From a checkpoint of a small audio embedding model.
Model: log mel input, arch vgg, norm batchnorm, widths [64, 112, 192].
Training: soap at rate 0.0027, 17200 steps, batches of 64, held-out accuracy 100%.
Data: trained on synthesized solo parts of chorales (CocoChorales), 39062 training examples, 28.2 epochs.
Rows from block 12 of a small audio embedding model, named by matrix and row number. Each number is 500 + 40 x the weight over its row's rms, rounded and kept within 0 to 999. All counts start at 0. Numbers have three digits each. After the name is the row's rms in percent of the matrix's.
After each channel's rows are labels from the 100 clips, of 14976, where the channel reaches its highest value: "lies over" is the class under the peak. Only what is clearly more common there than usual is listed. The data: synthesized solo parts of chorales (CocoChorales). In brackets: how many of the 100.
# conv: 3x3 conv (model.blocks.12.conv.weight, 192x192x3x3, each kernel summed), inputs 96-191

conv.89 097:472497484523563492457406492517482528465474462520451508522547481478459483527492486495518453475455526497521390464542473394473512482517470493468420468422573508500488461439462477508489501476482513513508489569451457504498448540561610481524496428499464470450459457426569461516453471513518526530
lies over: D#5 (33)

conv.9 099:509505561483519476493469513448526491458530494502434500531510567564424496527483480425475424529467509469506489504433462498501484463627415459539478423462584534446516461501526497548438560488493543500491559527457496519583401483483481470512533454482487517564478522432549417558513493490506512516
lies over: A#4 (38)

conv.146 082:526483531451411477449545515464477494487439512453469546444504524485494470458470469482489463580459501469501578456524559496481450504498469408457493478514527460507562526462549526454494376521478468551508492483491445466472508504454544539494497485563508603482490480527504424485483504515500452451
lies over: F5 (28); F#5 (25)

conv.33 083:465484565490454512442441468518497527483422496510451555464405488452500463470500512531475494517506404461516557502511461537460473444529497496507535477492520449473514483515510453541508387539455459451464462434479521431501489473480432472443464498421458489444472472488461555572516462478539505441
lies over: F#3 (27)

conv.108 095:492505440585550566498532452537477452406566366565458452496450523438481532472490422436524421461482491488517474472486557463499550527455463473556481464497504447440457479501531466478517483460497436462521467506476485557502513474541527467493452400492431481547430462495513477501459497439485493556
lies over: silence (57)

conv.35 090:451533538529498493439428480502532464497472463511552530485452417432568476506500508453499469498518411469491466489488516513473505513515553513524557434491452491549415524476510519542537413510524482501410460438478496553451513502484584566529537471500494487466526453460506488508505467472462549520
lies over: C#5 (25)

conv.36 092:524559557514528503481439500556468468448469496619562435497510523505575450525501491501482485538515584477540468512478472535479477493488545529502498493473502525487570482467513447529527511487590512540505480487512579539524514510535476485485467525508451519540441522517570496495566450461515480519
lies over: G4 (26)

conv.4 085:522492461458433556446493504454498478478382473438456597511453559471567491456463481512510476560464501469438503436463578471458451523444452508576465411547516485502467534496493546437521542540465489495494515451504492495501533475479468575430468463608485468473504459465454472532479478512490476454
lies over: F#5 (25)

conv.19 086:507484480520517523466490491469512424534513489517529421495453488411550519499500442548429509447513546507566465459449458521551516456464556506487505514473418460557507467526507453465501448491539533547529476490464469483439451454495533468491469488500525518441511495510525477503529485442497577453
lies over: D#5 (26)

conv.115 096:425503482407482523524472451528459553528456511499460483503478445365519532487575502504482554449491459503520466512466390550481538485466489553459526522483472502512536448472469465486471494522542467443502528503440527505570481514529489477523441486462504514526507516526459515506438574488484535510
lies over: A#3 (46)

conv.140 095:472519496452418485478547489464507563487515443484538487459560538467540482479538471525462499473425535453574511449398446480517508439552567504530488426440520461490540548595517509541420468524492477496443507495451494472487417541504510435514504524469498475499506509491452455487422480492476525483
lies over: F#5 (37); F5 (30)

conv.14 093:524499532502460590487507472457506493528468497435530516483475540448532488452486507446505429501524435481438478499496508563451545440514443506472509471520512411468422495549505487574575483562456471491496506475524503493438527500517464500510453526580463482485514487546483484493525519391536468459
lies over: silence (73)

conv.5 112:495489503476441539489544474541517594421599506437461487440468558427511479442487511535518469440509501461507491460458466444553539486478479476578552479502478467488498506556462441480417520520536481434459518401518498486507506565488455521513470574521515494569456527517517526445471533513515477545
lies over: F#5 (53)

conv.86 107:556456540492413502483502521472480501456492466444486563496517467488517448450412551531421492554482478466475574483534485502504447462541513503516542478458531579527442466479490556568538556523459558517438481454471517503455431497520502537470480415480503483520502464486564482490543437548471439544
lies over: A#4 (39)

conv.64 129:569526534525509561546491469503496506504442531520454498453468491431470493567493477440474475508428517433516509504475500448505521561544487457513462489449545587446518447518475483513469562489472541544424544557456506551506472535599529492445434425479488439560472457449590481493483473494459444563
lies over: D#5 (33)

conv.106 097:462506523517488492552556550503467512526481468574563429494541548515445477509482557427528475442522462552467519532433500564429496483425471482468472580501448487467609467470440451549469469453491526521535468550487503546525489453415481520532497484495447454533481516502457505509509521434439522475
lies over: F#4 (39)

conv.79 104:501550513505509509472504476545492490490497432500461471470410517495474497471459523470488475530549434522498505457577555528508510482470469445560523477488463488508444511523518448517549508484476460424484552459483444515491570517533531564484482504451526458454530513547460518493520484426506513506
lies over: D#4 (42)

conv.21 091:473523458562572469542476524513492488522477497495544444475517591541465488544522487460493449444491555599557529540538513460472507503483474474504466508424465532441537483445466457487546507530471564532553455509489506510518472498574548466572488544505454501421464510436558525530460547450514430563
lies over: E5 (29)

conv.152 094:467498490488476457472388456558493469521453509505490421449451420427500469521560467475502486438445407467469503519573501480453466511480547488510450571545506461484526488482499411502492445494490466429508484503473471538466494535510492555464497480426459485486490490522474466423493530406516462475
lies over: silence (79)

conv.174 105:449478581532481457516468438500479412513557440506511493603515558539493475443559476410494463495471529461487501528510498470488542457477489536518457440458460447488468500509463447558472464538445435444533468473478499524454449514467500544491522502529483538452484485483524476531504557405520482520
lies over: F#4 (38)

conv.87 109:468533507534606484574502445479541516567468477462528502450513479458532554577560456521504530440515531541477465493506470511462543515508478547511432570545430518485478484472464451496534474478474474487483466588494535545488505486552532487471444484492515422456538495500520496550476475485500509495
lies over: silence (74)

conv.103 094:516504484543519590523495459547509445502474538463491601540504520508577484507473513449486457489522537487460551577514578470490451530536503509416397469444508552479513493479452513501491539518538531553478492459467564488523475531481432511468481484569499407529438468469527531499514415457470489549
lies over: F#5 (40)

conv.143 089:503462490536525524505441452576516498435523463556483485518453464443551450471528509555519514505494527483571414471542535461554490555443556446534490446493443526555405529512478471517502486498555478484536532541520455514441531538545531558468481402501528458493480478485518520509442443489559456493
lies over: F#5 (40)

conv.34 104:493481506471485559490565458474489488459480488457461518531489494472481509461449591484497494521543426482421565452448502551479505495446487542548514495486465479500584501497446483564514522539549460398463518458494482514509528408485439513441480472417482463514492488526455550521524439471436567522
lies over: D#4 (29)

conv.77 113:493467472516548501505496514535463433469467458448443480597387525457498480484471498498475415600542604474501531473511501537463504491435460483550471446519536501453497509475493473496524457486476497443579451511513488492459484541509518512470498469513457458422466516515578525553521426459594484485
lies over: silence (56)

conv.18 112:453486587474518466612565479462496537515519467555489495524498636517520484496504482446477502472510549466480491534475472468455497468473516520518446533459441479454494498463450454562483498505541518460483491570482450480445434456433477490454470499510473564461464549518479475533526518443515475490
lies over: A#4 (34)

conv.37 111:461432445457556517531471477493463523502433510428462503416502498441536554520543520550543478424407568542515516520493519545471514522543493525567498501583528518478505538458506502576488476486422458466476445569521539521545539529531553528497429457487470402392527545500453514488504517498514497488
lies over: E4 (30)

conv.30 096:544478559486490492514450463457552484483522493498500538589477500532551461474532495493497536519469446523535483473492435483514502482442528491453509467520482596483423459494470484499508584602507614494560607524460506555474490463515570487555459511536514493553520514511569504547549511495543504530
lies over: A#4 (39)

conv.73 097:420536531419501520473490525554517490483469509499465519516467424462551543491463518485499457475502453446485462471585477491499479448491468534487541450519533436471425520480580458489478431525463430451435481487471501452543511604487494503491525527481484484413458536523500492507511462479516487464
lies over: F#3 (27)

conv.121 096:541457481480482544472462542467505490486495514437456465494527510515496485448528466447473452470550484556538469430472481494545505469503465478502505477430473549476472442504504436474531546463518558576564508512454466568482482470545605503598464448483477502607474490469556485556588460455450443559
lies over: D#5 (31); A#4 (29)

conv.8 103:603542549487455523545478506528520455487471554519469560479543499508494521539479489480457504559487415510469504524501473517469478460621497544528520484465590545487454461527515551510476590523482637519507527463469524565490489527499503547488481502479475460523518512478606476539565449561443495509
lies over: A#4 (64)

conv.58 094:437531524490513494493455486535516494524541488534518497471425469432443501566506528488466509457572525484458520531472455568483460523516503495447483540535487436500571473457470486516590434534504437490559520536478475475500490492499495519496465482416517449482525468548503486488495502495498482490
lies over: A#3 (41)

conv.166 096:516531536485500479544519548429532472448504527487483479473430495501476573481515484493491483502506536520486477531520507408449508392481428513530505454447473528465497467453476486503480579481476558451476509507469605537474496444537468422488449496464514480551480503461542465503504478501507498518
lies over: A#4 (69)

conv.177 090:534477469445486510436504532429441488476493475442494452533502476436493483452432503467412495557466507469458513482478495524527524455542465453501564516423551544476547443551586478488499544546436498529525499486428472507451456489551622475510578459495512507498521455549482494478460485545533462569
lies over: G#4 (44)

conv.107 075:442529482509534480469457529521513519520437552526505467474477492470477510533491502535458485486470469516523480521483527480511512434425520533483503473396542513532488455511465505518565505528505525534420493480441498453457409512506552431567392481554516499495536454464558536505464480482542503553
lies over: silence (70)

conv.10 100:548508471546481491490509514464491539523491541505510504520528487532478451547564569480531475547523517498443458467457464410497539515557498527540551472523491566502575484508451510493528557562493618483527576512477535564507485492556474486499474525458523427571520464449549526542572478495463511637
lies over: A#4 (27); B4 (26)

conv.69 086:476535593458416549491543492479475514484469517587574525474576549537464523474475546508446535511519439475505525522454462512479503444478483537447524518457482465519608524490459474547467511478511470491488502503505472456507490508472479528477512500500515540584476545482403495549491560486459449418
lies over: F#4 (33); D#4 (29)

conv.98 093:473474481484449463433450482533462392411465464455407447459504496503406422478517487462481481429533446471553493479488480505459483499522422398526530500491492468497491435488458461446497469460509500538477542443489520481528517509547514469572476521504463493522486519526497501447511468503482531505
lies over: C#5 (33)

conv.53 123:475467517505538492533517524474503434503584455488466476651463540519466529489451474519501520573521544515461443479492460478508514510495462516486507477444517526492517477528513500500512511495489549500626512522468483509496450528506552495508516475554512476436507488486582447599504481519586483479
lies over: G#5 (29)

conv.6 110:473471498489443433440455461538459525499463504431537469436488485512473424493497551492449524529442515482436553485556516549443386505502532482476510576519464480480482463454417465531499422556474488504474440529485525483457504471532457509500438529500469471486474432506468558494540481470474442474
lies over: E3 (32); D#3 (28)

conv.65 095:500469468454501508424448646506460479505480514471521473449522468477462564480495435549507490495425473474568435508469496470521457479535489571462501502495570453493462503519586556458444546473459480517488481453477533472540488496489474454496484430448493485523515495466512462449503508560489516436
lies over: E4 (26)

conv.76 076:491555504512463508456564449516480528475432509463516514509482506451485500440472492461409489604506471484455492470505456467466416439556486461532525473439506535500501445473503499499633560555494540490453499443478466451455443465552485501430488474465519489426467509496531485482465486491401510503
lies over: A#4 (26)

conv.47 110:517551536475510496502481525472484463460510489513498473504509497541464584467505391499447462490464511429512458466443416393499505463456462537537547484423517446463425472507513522534458561528468514457429543504436513487524512498522452442473489501421463485565463499443531430532506531514441478438
lies over: A#4 (56)

conv.138 080:504470481521503609523516463484490553505539475499470561528438548421428490543506541538498487515549547469470506567486506489468580472516485512560533490555463496507549446444415487501518467507536468488571512520446530515532512499477504470447436458479481522600513455466531573544453571495485504539
lies over: A#3 (33)

conv.27 100:563477457443494524425577507501454445445474423453485550482497507487588522431495444516514463511439471458459504501509543452527436493503516513553492464471600425464463537545584533467459518503471455456458498469489498462497478504486487501475509501499466456545537515485444443501463496487515464446
lies over: F#5 (39)

conv.182 104:448551571522577533531547500501529455536420562525501449459475426446454578557529478469495486475509570467480502576499497508436502498454478563516486542500514524499541507454453472530491475433424457459424438575507547541545549509549531507459421491492500475493528518467514465555498514518479498452
lies over: A#4 (40)