{"arch": "vgg", "model": "audio embedding model", "dataset": "synthesized solo parts of chorales (CocoChorales)", "train_examples": 39062, "n_mels": 64, "hop_length": 320, "input": "log_mel", "spec_augment": false, "win_length": 400, "targets": ["instrument"], "num_classes": 13, "embedding_dim": 192, "norm": "batchnorm", "hidden_act": "relu", "channel_attention": "se", "depths": [5, 5, 5], "kernel_size": 3, "stem": "deep", "widths": [64, 112, 192], "downsampling": "avg", "am_softmax_margin": 0.3, "am_softmax_scale": 16, "init": "trunc_normal_002", "optimizer": "soap", "beta2": 0.99, "learning_rate": 0.0027, "beta1": 0.95, "shampoo_beta": 0.99, "eps": 1e-08, "precondition_frequency": 20, "max_precond_dim": 1024, "merge_dims": false, "one_sided": true, "adamw_lr_other_params": 0.0018, "ema_decay": 0.99, "max_steps": 17200, "batch_size": 64, "epochs": 28.2, "lr_schedule": "constant", "warmup_steps": 510, "weight_decay": 0.04, "adamw_weight_decay_other_params": 0.01}
Rows from block 8 of a small audio embedding model, named by matrix and row number. Each number is 500 + 50 x the weight over its row's rms, rounded and kept within 0 to 999. All counts start at 0. Numbers have three digits each. After the name is the row's rms in percent of the matrix's.
After each channel's rows are labels from the 100 clips, of 14976, where the channel reaches its highest value: "peak on" is the class under the peak. Only what is clearly more common there than usual is listed. The data: synthesized solo parts of chorales (CocoChorales).
# conv: 3x3 conv (model.blocks.8.conv.weight, 112x112x3x3, each kernel summed), inputs 0-111

conv.32 165:491503525464536449464712481490442588559502490457482497496403458506502477498593505492480493514497486523459459468491478482464498454472456479501448485500489432477680470495499500472455534499490502520507604519465560505455499522495522475620513488497528480453504519512592643510453468507448424462512654486642487489512478489507467484515501444496
peak on: C#5; A#4

conv.66 123:441510420460590475492466471551438489418482471505469426524468387571608527488446519534536528499517520538516518459506504599527454516552486488449498526598491560442491480468484533510557538532589495531614476476492471612452606546453498415446453556505477508516499557592529524556435491473500506547553471565479616543536551502409432555431482523422
peak on: silence

conv.38 118:522514471563528477490473473556544444422486455508492418557467448530538490439487542515489418467571461520565526462496603558507499484502513489506521483596496526467487497485479597528465526530556666447569514484431511575506554549501465595501560491537473436523488587602538495549495629458506521473593570592422567524419566481485450538554461468476
peak on: B4

conv.20 087:498437416464386472413534475454526613438501460495495585488506381497557446452511505520472563523544408501555504485472515502580457585582601520506452491446467534531541477531526493491520415530509479513469479532519572431515476494496460577508536503504593546471418526440426564530451493489497397538364492456497519537483465549487458371516487446485
peak on: D5

conv.33 102:458528556494462504474513480533470505456488412422344438520478508471457387511565438509425453440575541470489442401488493483483525536517517474564549509421598457475488542428525516410581450472523552429443548379542536480426488406525519546551512483404570505528519548443540506492490515462545443477448492452463438567445430459480481449517477518464
peak on: G5

conv.0 122:463558569456589503484443454540525443526452492427499449509489565555540511567455473497598453498523454501432528559432433463439493509491470441459431532502558511582514478506537507511442550564520468468532485507539474542492515493467465454469562490503461545448507522494608490607438452478620510547475553591476567491624528505652406505565428543442
peak on: silence

conv.37 077:444501453555496485484550498536472456538477454467460496503421374505555505576502488449505440485579593489487474470537504414559519530515490479474507445511515512433539351605565556526573461511638541454482501426452532555555572483448492500498514502455525430537446583519528452476506537565453556369563492470489545513422541532402472514580497479510
peak on: C#5

conv.27 125:472463543448477413539541514428419495480452485517488552453539512458449533452556503478457474445442487464443523413571475490476456484425506429484434624425597478457491468528523482547499480445439458495465498483621478484492434449626472453499483545489421511598632451457544478419528464554474464505507475448480435455501445541528520487480542637476
peak on: G5

conv.63 088:499563564474473548489536519562491527526495449520485520616451512473512459493502474508613454510493484535492471573590484510483457473485448502450390483476587446661600394519544529519487494588510532512497506499532461534375486533475519437566552469460499491438477492525588490597402476484641384499460528537498493576477468469501469509495521495472
peak on: A#4

conv.86 095:441480482446536440434393416505437495573472601472501482517514464522585531413441496510453488485537471540499503501435478555566438427510474388456483450583465553478408513485425523543486544486555451519539529457471556520536618577443484446521480466484491500469463538523451530519396507502481536556506401541412580524554529449435417542419468478436
peak on: C5

conv.61 100:516410528387456513531529520456463569458401499506472442441521515457482526440554464415472513472469514469496435455516489509477433518476521501395452523474569513485527480458361450422478523462380440505453471506498523431545419468510503486515409548505509490472527414451449487451465474409422482538441420426515392515556558431537473430416528540533
peak on: B4; A#4

conv.48 108:483396507469383487549487450475459534462487514545434482483493568423490390449518468456440504463475467438545549474523529486557475546541554496512487476428498517556455493457442390461532503568423464534417561478489503426484442452525424525483415574439492446476517431457461506446490514461564460583415419375553457408545492410523473496468534489438
peak on: silence

conv.109 080:396467511421564509477534543470486434399506521411502506487487476496458563514451474572517455444432467560428467566483414459531434502445428541506502510441572469469544466428498502500479476532461450488464554493527624584494512496500493508501472465435501549498580462428479373432424449440536585482480432426512425562562535478465504456424611538485
peak on: E4

conv.94 079:541479463524476449537507536465542492384590564491518478456458408515434539497431528498520453534483603531504344467468562486478541543527451525505543472468462444485513571399487454394375447460475488524554548498462548469542537505529535529584621476491405577488498515408537489524458594475457563473447524506492455481508451532491535434516509552560
peak on: C#5

conv.8 080:456459546420449541478478548470435497465537473416472490423337459503524536492560576482521548489495542448590424442483567625517572561557535522391490518541544521494473466503439417533515512447489522440521524472557456460514430411528562483526414457475500533507544530530569479555490593515429427501535495476493489472483641430493528490501479530537
peak on: silence

conv.59 118:515479512539441522533501476526531545469518498495460662518498438434465430452490494498479564454527464473447496544526468499535458551475494509539493558426521495567521513637609532489524433481542533525427460496648518464512500448558459519507563508507523468546450515467510472483501451702492517521565509465476487552498493678517507506567498541482
peak on: C#5

conv.69 104:490480490528453498477491479423557506497500516368512502412487529534522527523518439425527524501523535429490469514497434650518551510492474465592549457513460519491475558422360466531530420480454469483527412502523511455499560511506524472513428480526479579463523477478517500422560486513418574593525481515487422528529717442519462522504499477538
peak on: silence

conv.14 089:497438443474501525422431515588541408556555558508438526560591436443511485487519513464497451448450464463438490492409446521452480478445447585470488439405435591530433510509439557458504477487494480509466501485455520449524539421477499481490419406413470516446486456400369362474430468467477533495425461456477480482509522459528556461533459456492
peak on: D4

conv.4 116:495461439470488457468476477438453442498448532568468497423416467432483476424476470482458493510437437517534466470433520402444438528486504445448414454513393497509488425571515490464431473525506420400403534526403463494479417513472477454480463476588439418443420431506458476501531474547419433423491461471483496427442409488456491538486427427460
peak on: D4

conv.74 127:521491499498530543466467580474547474458482479523463455563542484555502448456499546628544448475585513608454563408500474569457568452469455524550495466582511462517484548510537516549547523477471477581520493437470546551519561554504596508582541472570536443455512462606479444583499450454500483559626475558448579544423599485507491559522426464551
peak on: D3

conv.39 102:531553480508534494457478450617525573518461440421470471562505515485508463579535501505549455418477491480498506501537502542451513480497499440494425468527484523634513477543468617397464591566553614562583467509480544591516519475467471487459542467462515456436443580493498542477516521514591465524507555569521561368573534531559437465578461453468
peak on: C5

conv.13 103:455486626513499526473568511511489559514477527493542555590469517484398450587562594533552514459510489616442484560476482538488425468425501488529456496504565456586601423462505500511485566518449535550501597479499565539477413570564500496554437493522546539482582450504579490576420412486520431486499491422477448427505527485562427494551515522550
peak on: B4

conv.54 091:506494474406571428553445485431450445455526593513527451420446504537554545537476414480464482512472482550526559504436507474472427538459505399504472529602468614465466459549469421546481511525491456493518513482477434466528533633424433427417498454576406586464457520548504500490465474419499510443507473511462497416491476448419448561465415493502
peak on: A#3; F#3

conv.95 098:588410499427410450446552449475479584481449431526491541452473441463493462412500505423447565514458466431561491487557488465587505535529527476422414470475446499540574486489460450466477543443440474514487454530475554427490454469510459486511487569442536502490433433457416580447466521512442355488465496491551485487503475534434442405395412508459
peak on: A#4

conv.10 124:484514473601504472529467488582526474423494484524502547579459511544581521415458565500498498500556429486585503468503598572533490509562548526537516508585475430481501496509537552548500488500549660488603524504499425500506583485494475601465537532525529521500495624606529544547425667472508512492515597531493508565506484466494517526524496516434
peak on: B4; A#4

conv.99 115:498549546441499517505434478475490503437512556425479470484565507534581483471444433451540521473435472402480505502500454495460497511523486520504523523482558554532533560397339470427409496632425430501501456472525461507458577514428478483471449572436438571479519495426494516388478486444503611604512481517513515485614484430482492489432491525452
peak on: silence

conv.62 106:510422453404524467416567503451473594530517599498539482404389434446481524558436471454485482513402399567556533510481580483538379500509528606431482426549531529507579471464430435467501534572497506513493585458489531488549481600587511484583477507479499558465477502495511547543464492470422468493474495493491479447465430434476481512466561458510
peak on: G#4; C#5

conv.26 089:561440530496572483413511517501444483480585465522503603478585453531419529471512561530507529506486426501393520534571484439466444505458451567518447614396518546588491466584576533524564560467501487501462488546513555533532462442490528501536494486543492528445534472452504452447436433545527503506525447471468498588542375619415561486503452582500
peak on: C#5

conv.75 114:527495495473435402547462436459436474559517452477418451427573485463524438497569499433419564486457538424495512430532491432537543532551507467506488615416533533442417525523493446447529473481509446425452462434568526437580504438484511433477438469474461489562484473441524474386461477511494506519487399477461475554486370536504495438444468600454
peak on: A3

conv.56 111:561474497473427451485476469433457521591464483507451597442438472433523495472559485454459615566492532439498482441536431482570485500515491407438449509465399476540474413513546443494545501392456460421451402562450505428461440498467441474436456476507534479532383471451454559493533474556475425531465519493599464515485462572509518441460414487468
peak on: A#3

conv.92 106:517456478418494497440484493486455477464434438452418510517553413564552429458469468484486538456524452464501484466522446499580480574573530461453465588470422415486496514531628486515572450515581460428497438416478518511466527402428477439476534547428528513518497574521473523524422462542475458593523462524453466609511483605431431466424462526455
peak on: C#5

conv.7 096:548453502477507436538465440456512414484476430581548471458509457432448410458494577458432521481471525508536509502587536429457493498515497472483458622448469478475429577449513493569464435476469492507409558470497475515518373516543423497450555549469397543559519411511522403443416579511501447439505512500445423504528462505487438476478555622490
peak on: D#5

conv.30 137:524474555563472530440487517560539508392510503527518497531510474495473495502449527460508466482470435496623464546484667555478477555512567596474508446473543485514521564439488443428476469575441635521479546509482485474549484527571514653441594558491505495536497521505555490471456657442523490449442506486478471500484492418509482427523546488537
peak on: A#4

conv.35 123:525465459485418509467463467530526576484467519525478534465435462505510468443460483455437557490477419461646428434452611506546394585564599522453468469535462502480463506448496489459472505537496612408557501512427456421465473475503442545455524531500540507496457541501452588446473645473488474497413463489521443474476468437420466432519461447477
peak on: A#4

conv.17 100:506565540538506532501427456510534458555476546476556483507431572541599508530469474461551477444535516529556440602447511559454520550562564448489550463534477540491520579496526509347370500557511493523583461497504461499482601498423536490425514536469482537575516569485548533562501541435552569528460517538463593408560543438554451389501477515503
peak on: C5

conv.97 142:426452580462497464528479476475439460472448546558596519448454528583573558516507560424566538569425474483505429531435498489529475544544492451395462567482488490503501517525547441512413575509523469495533487516518462411469529502469469461419493479436471640470583503437530504570433474441528528570383486501460523499603527541571465433453467590506
peak on: silence

conv.78 091:462492442475505479503483475432473510560546589537479540428492486495482378477531424466453530552369434504541539521499530503535390494513598531416608560507558598438446458541423460519493477543466470461456563564566426442476505528562428461462482556513479514553466447437519490417527480536444546419500498476519477437444456490420532565448445508430
peak on: F#3

conv.91 098:551545495522524457462587470534450590540557480422457450530383461421532508542508511514555504455553426467490499540517464390441464471501472499474488473525472444548610438434473437441526507516491532501539523493519558509598523500535504498527406494475600424516463495536538591507531503493495458388492590480605473492544356454415522471426474536456
peak on: C#5

conv.93 090:416543564527485563466517504525528482462405534434416487519574483553545396522457393497534509431450608539479550464571433509489508556543483499531444483459552462472502496488540584439575394497497516373473434389547425501445461462450448416418533499439467499525481536463511501495440461507499474513444474557528437502534522513556402455514534572459
peak on: E5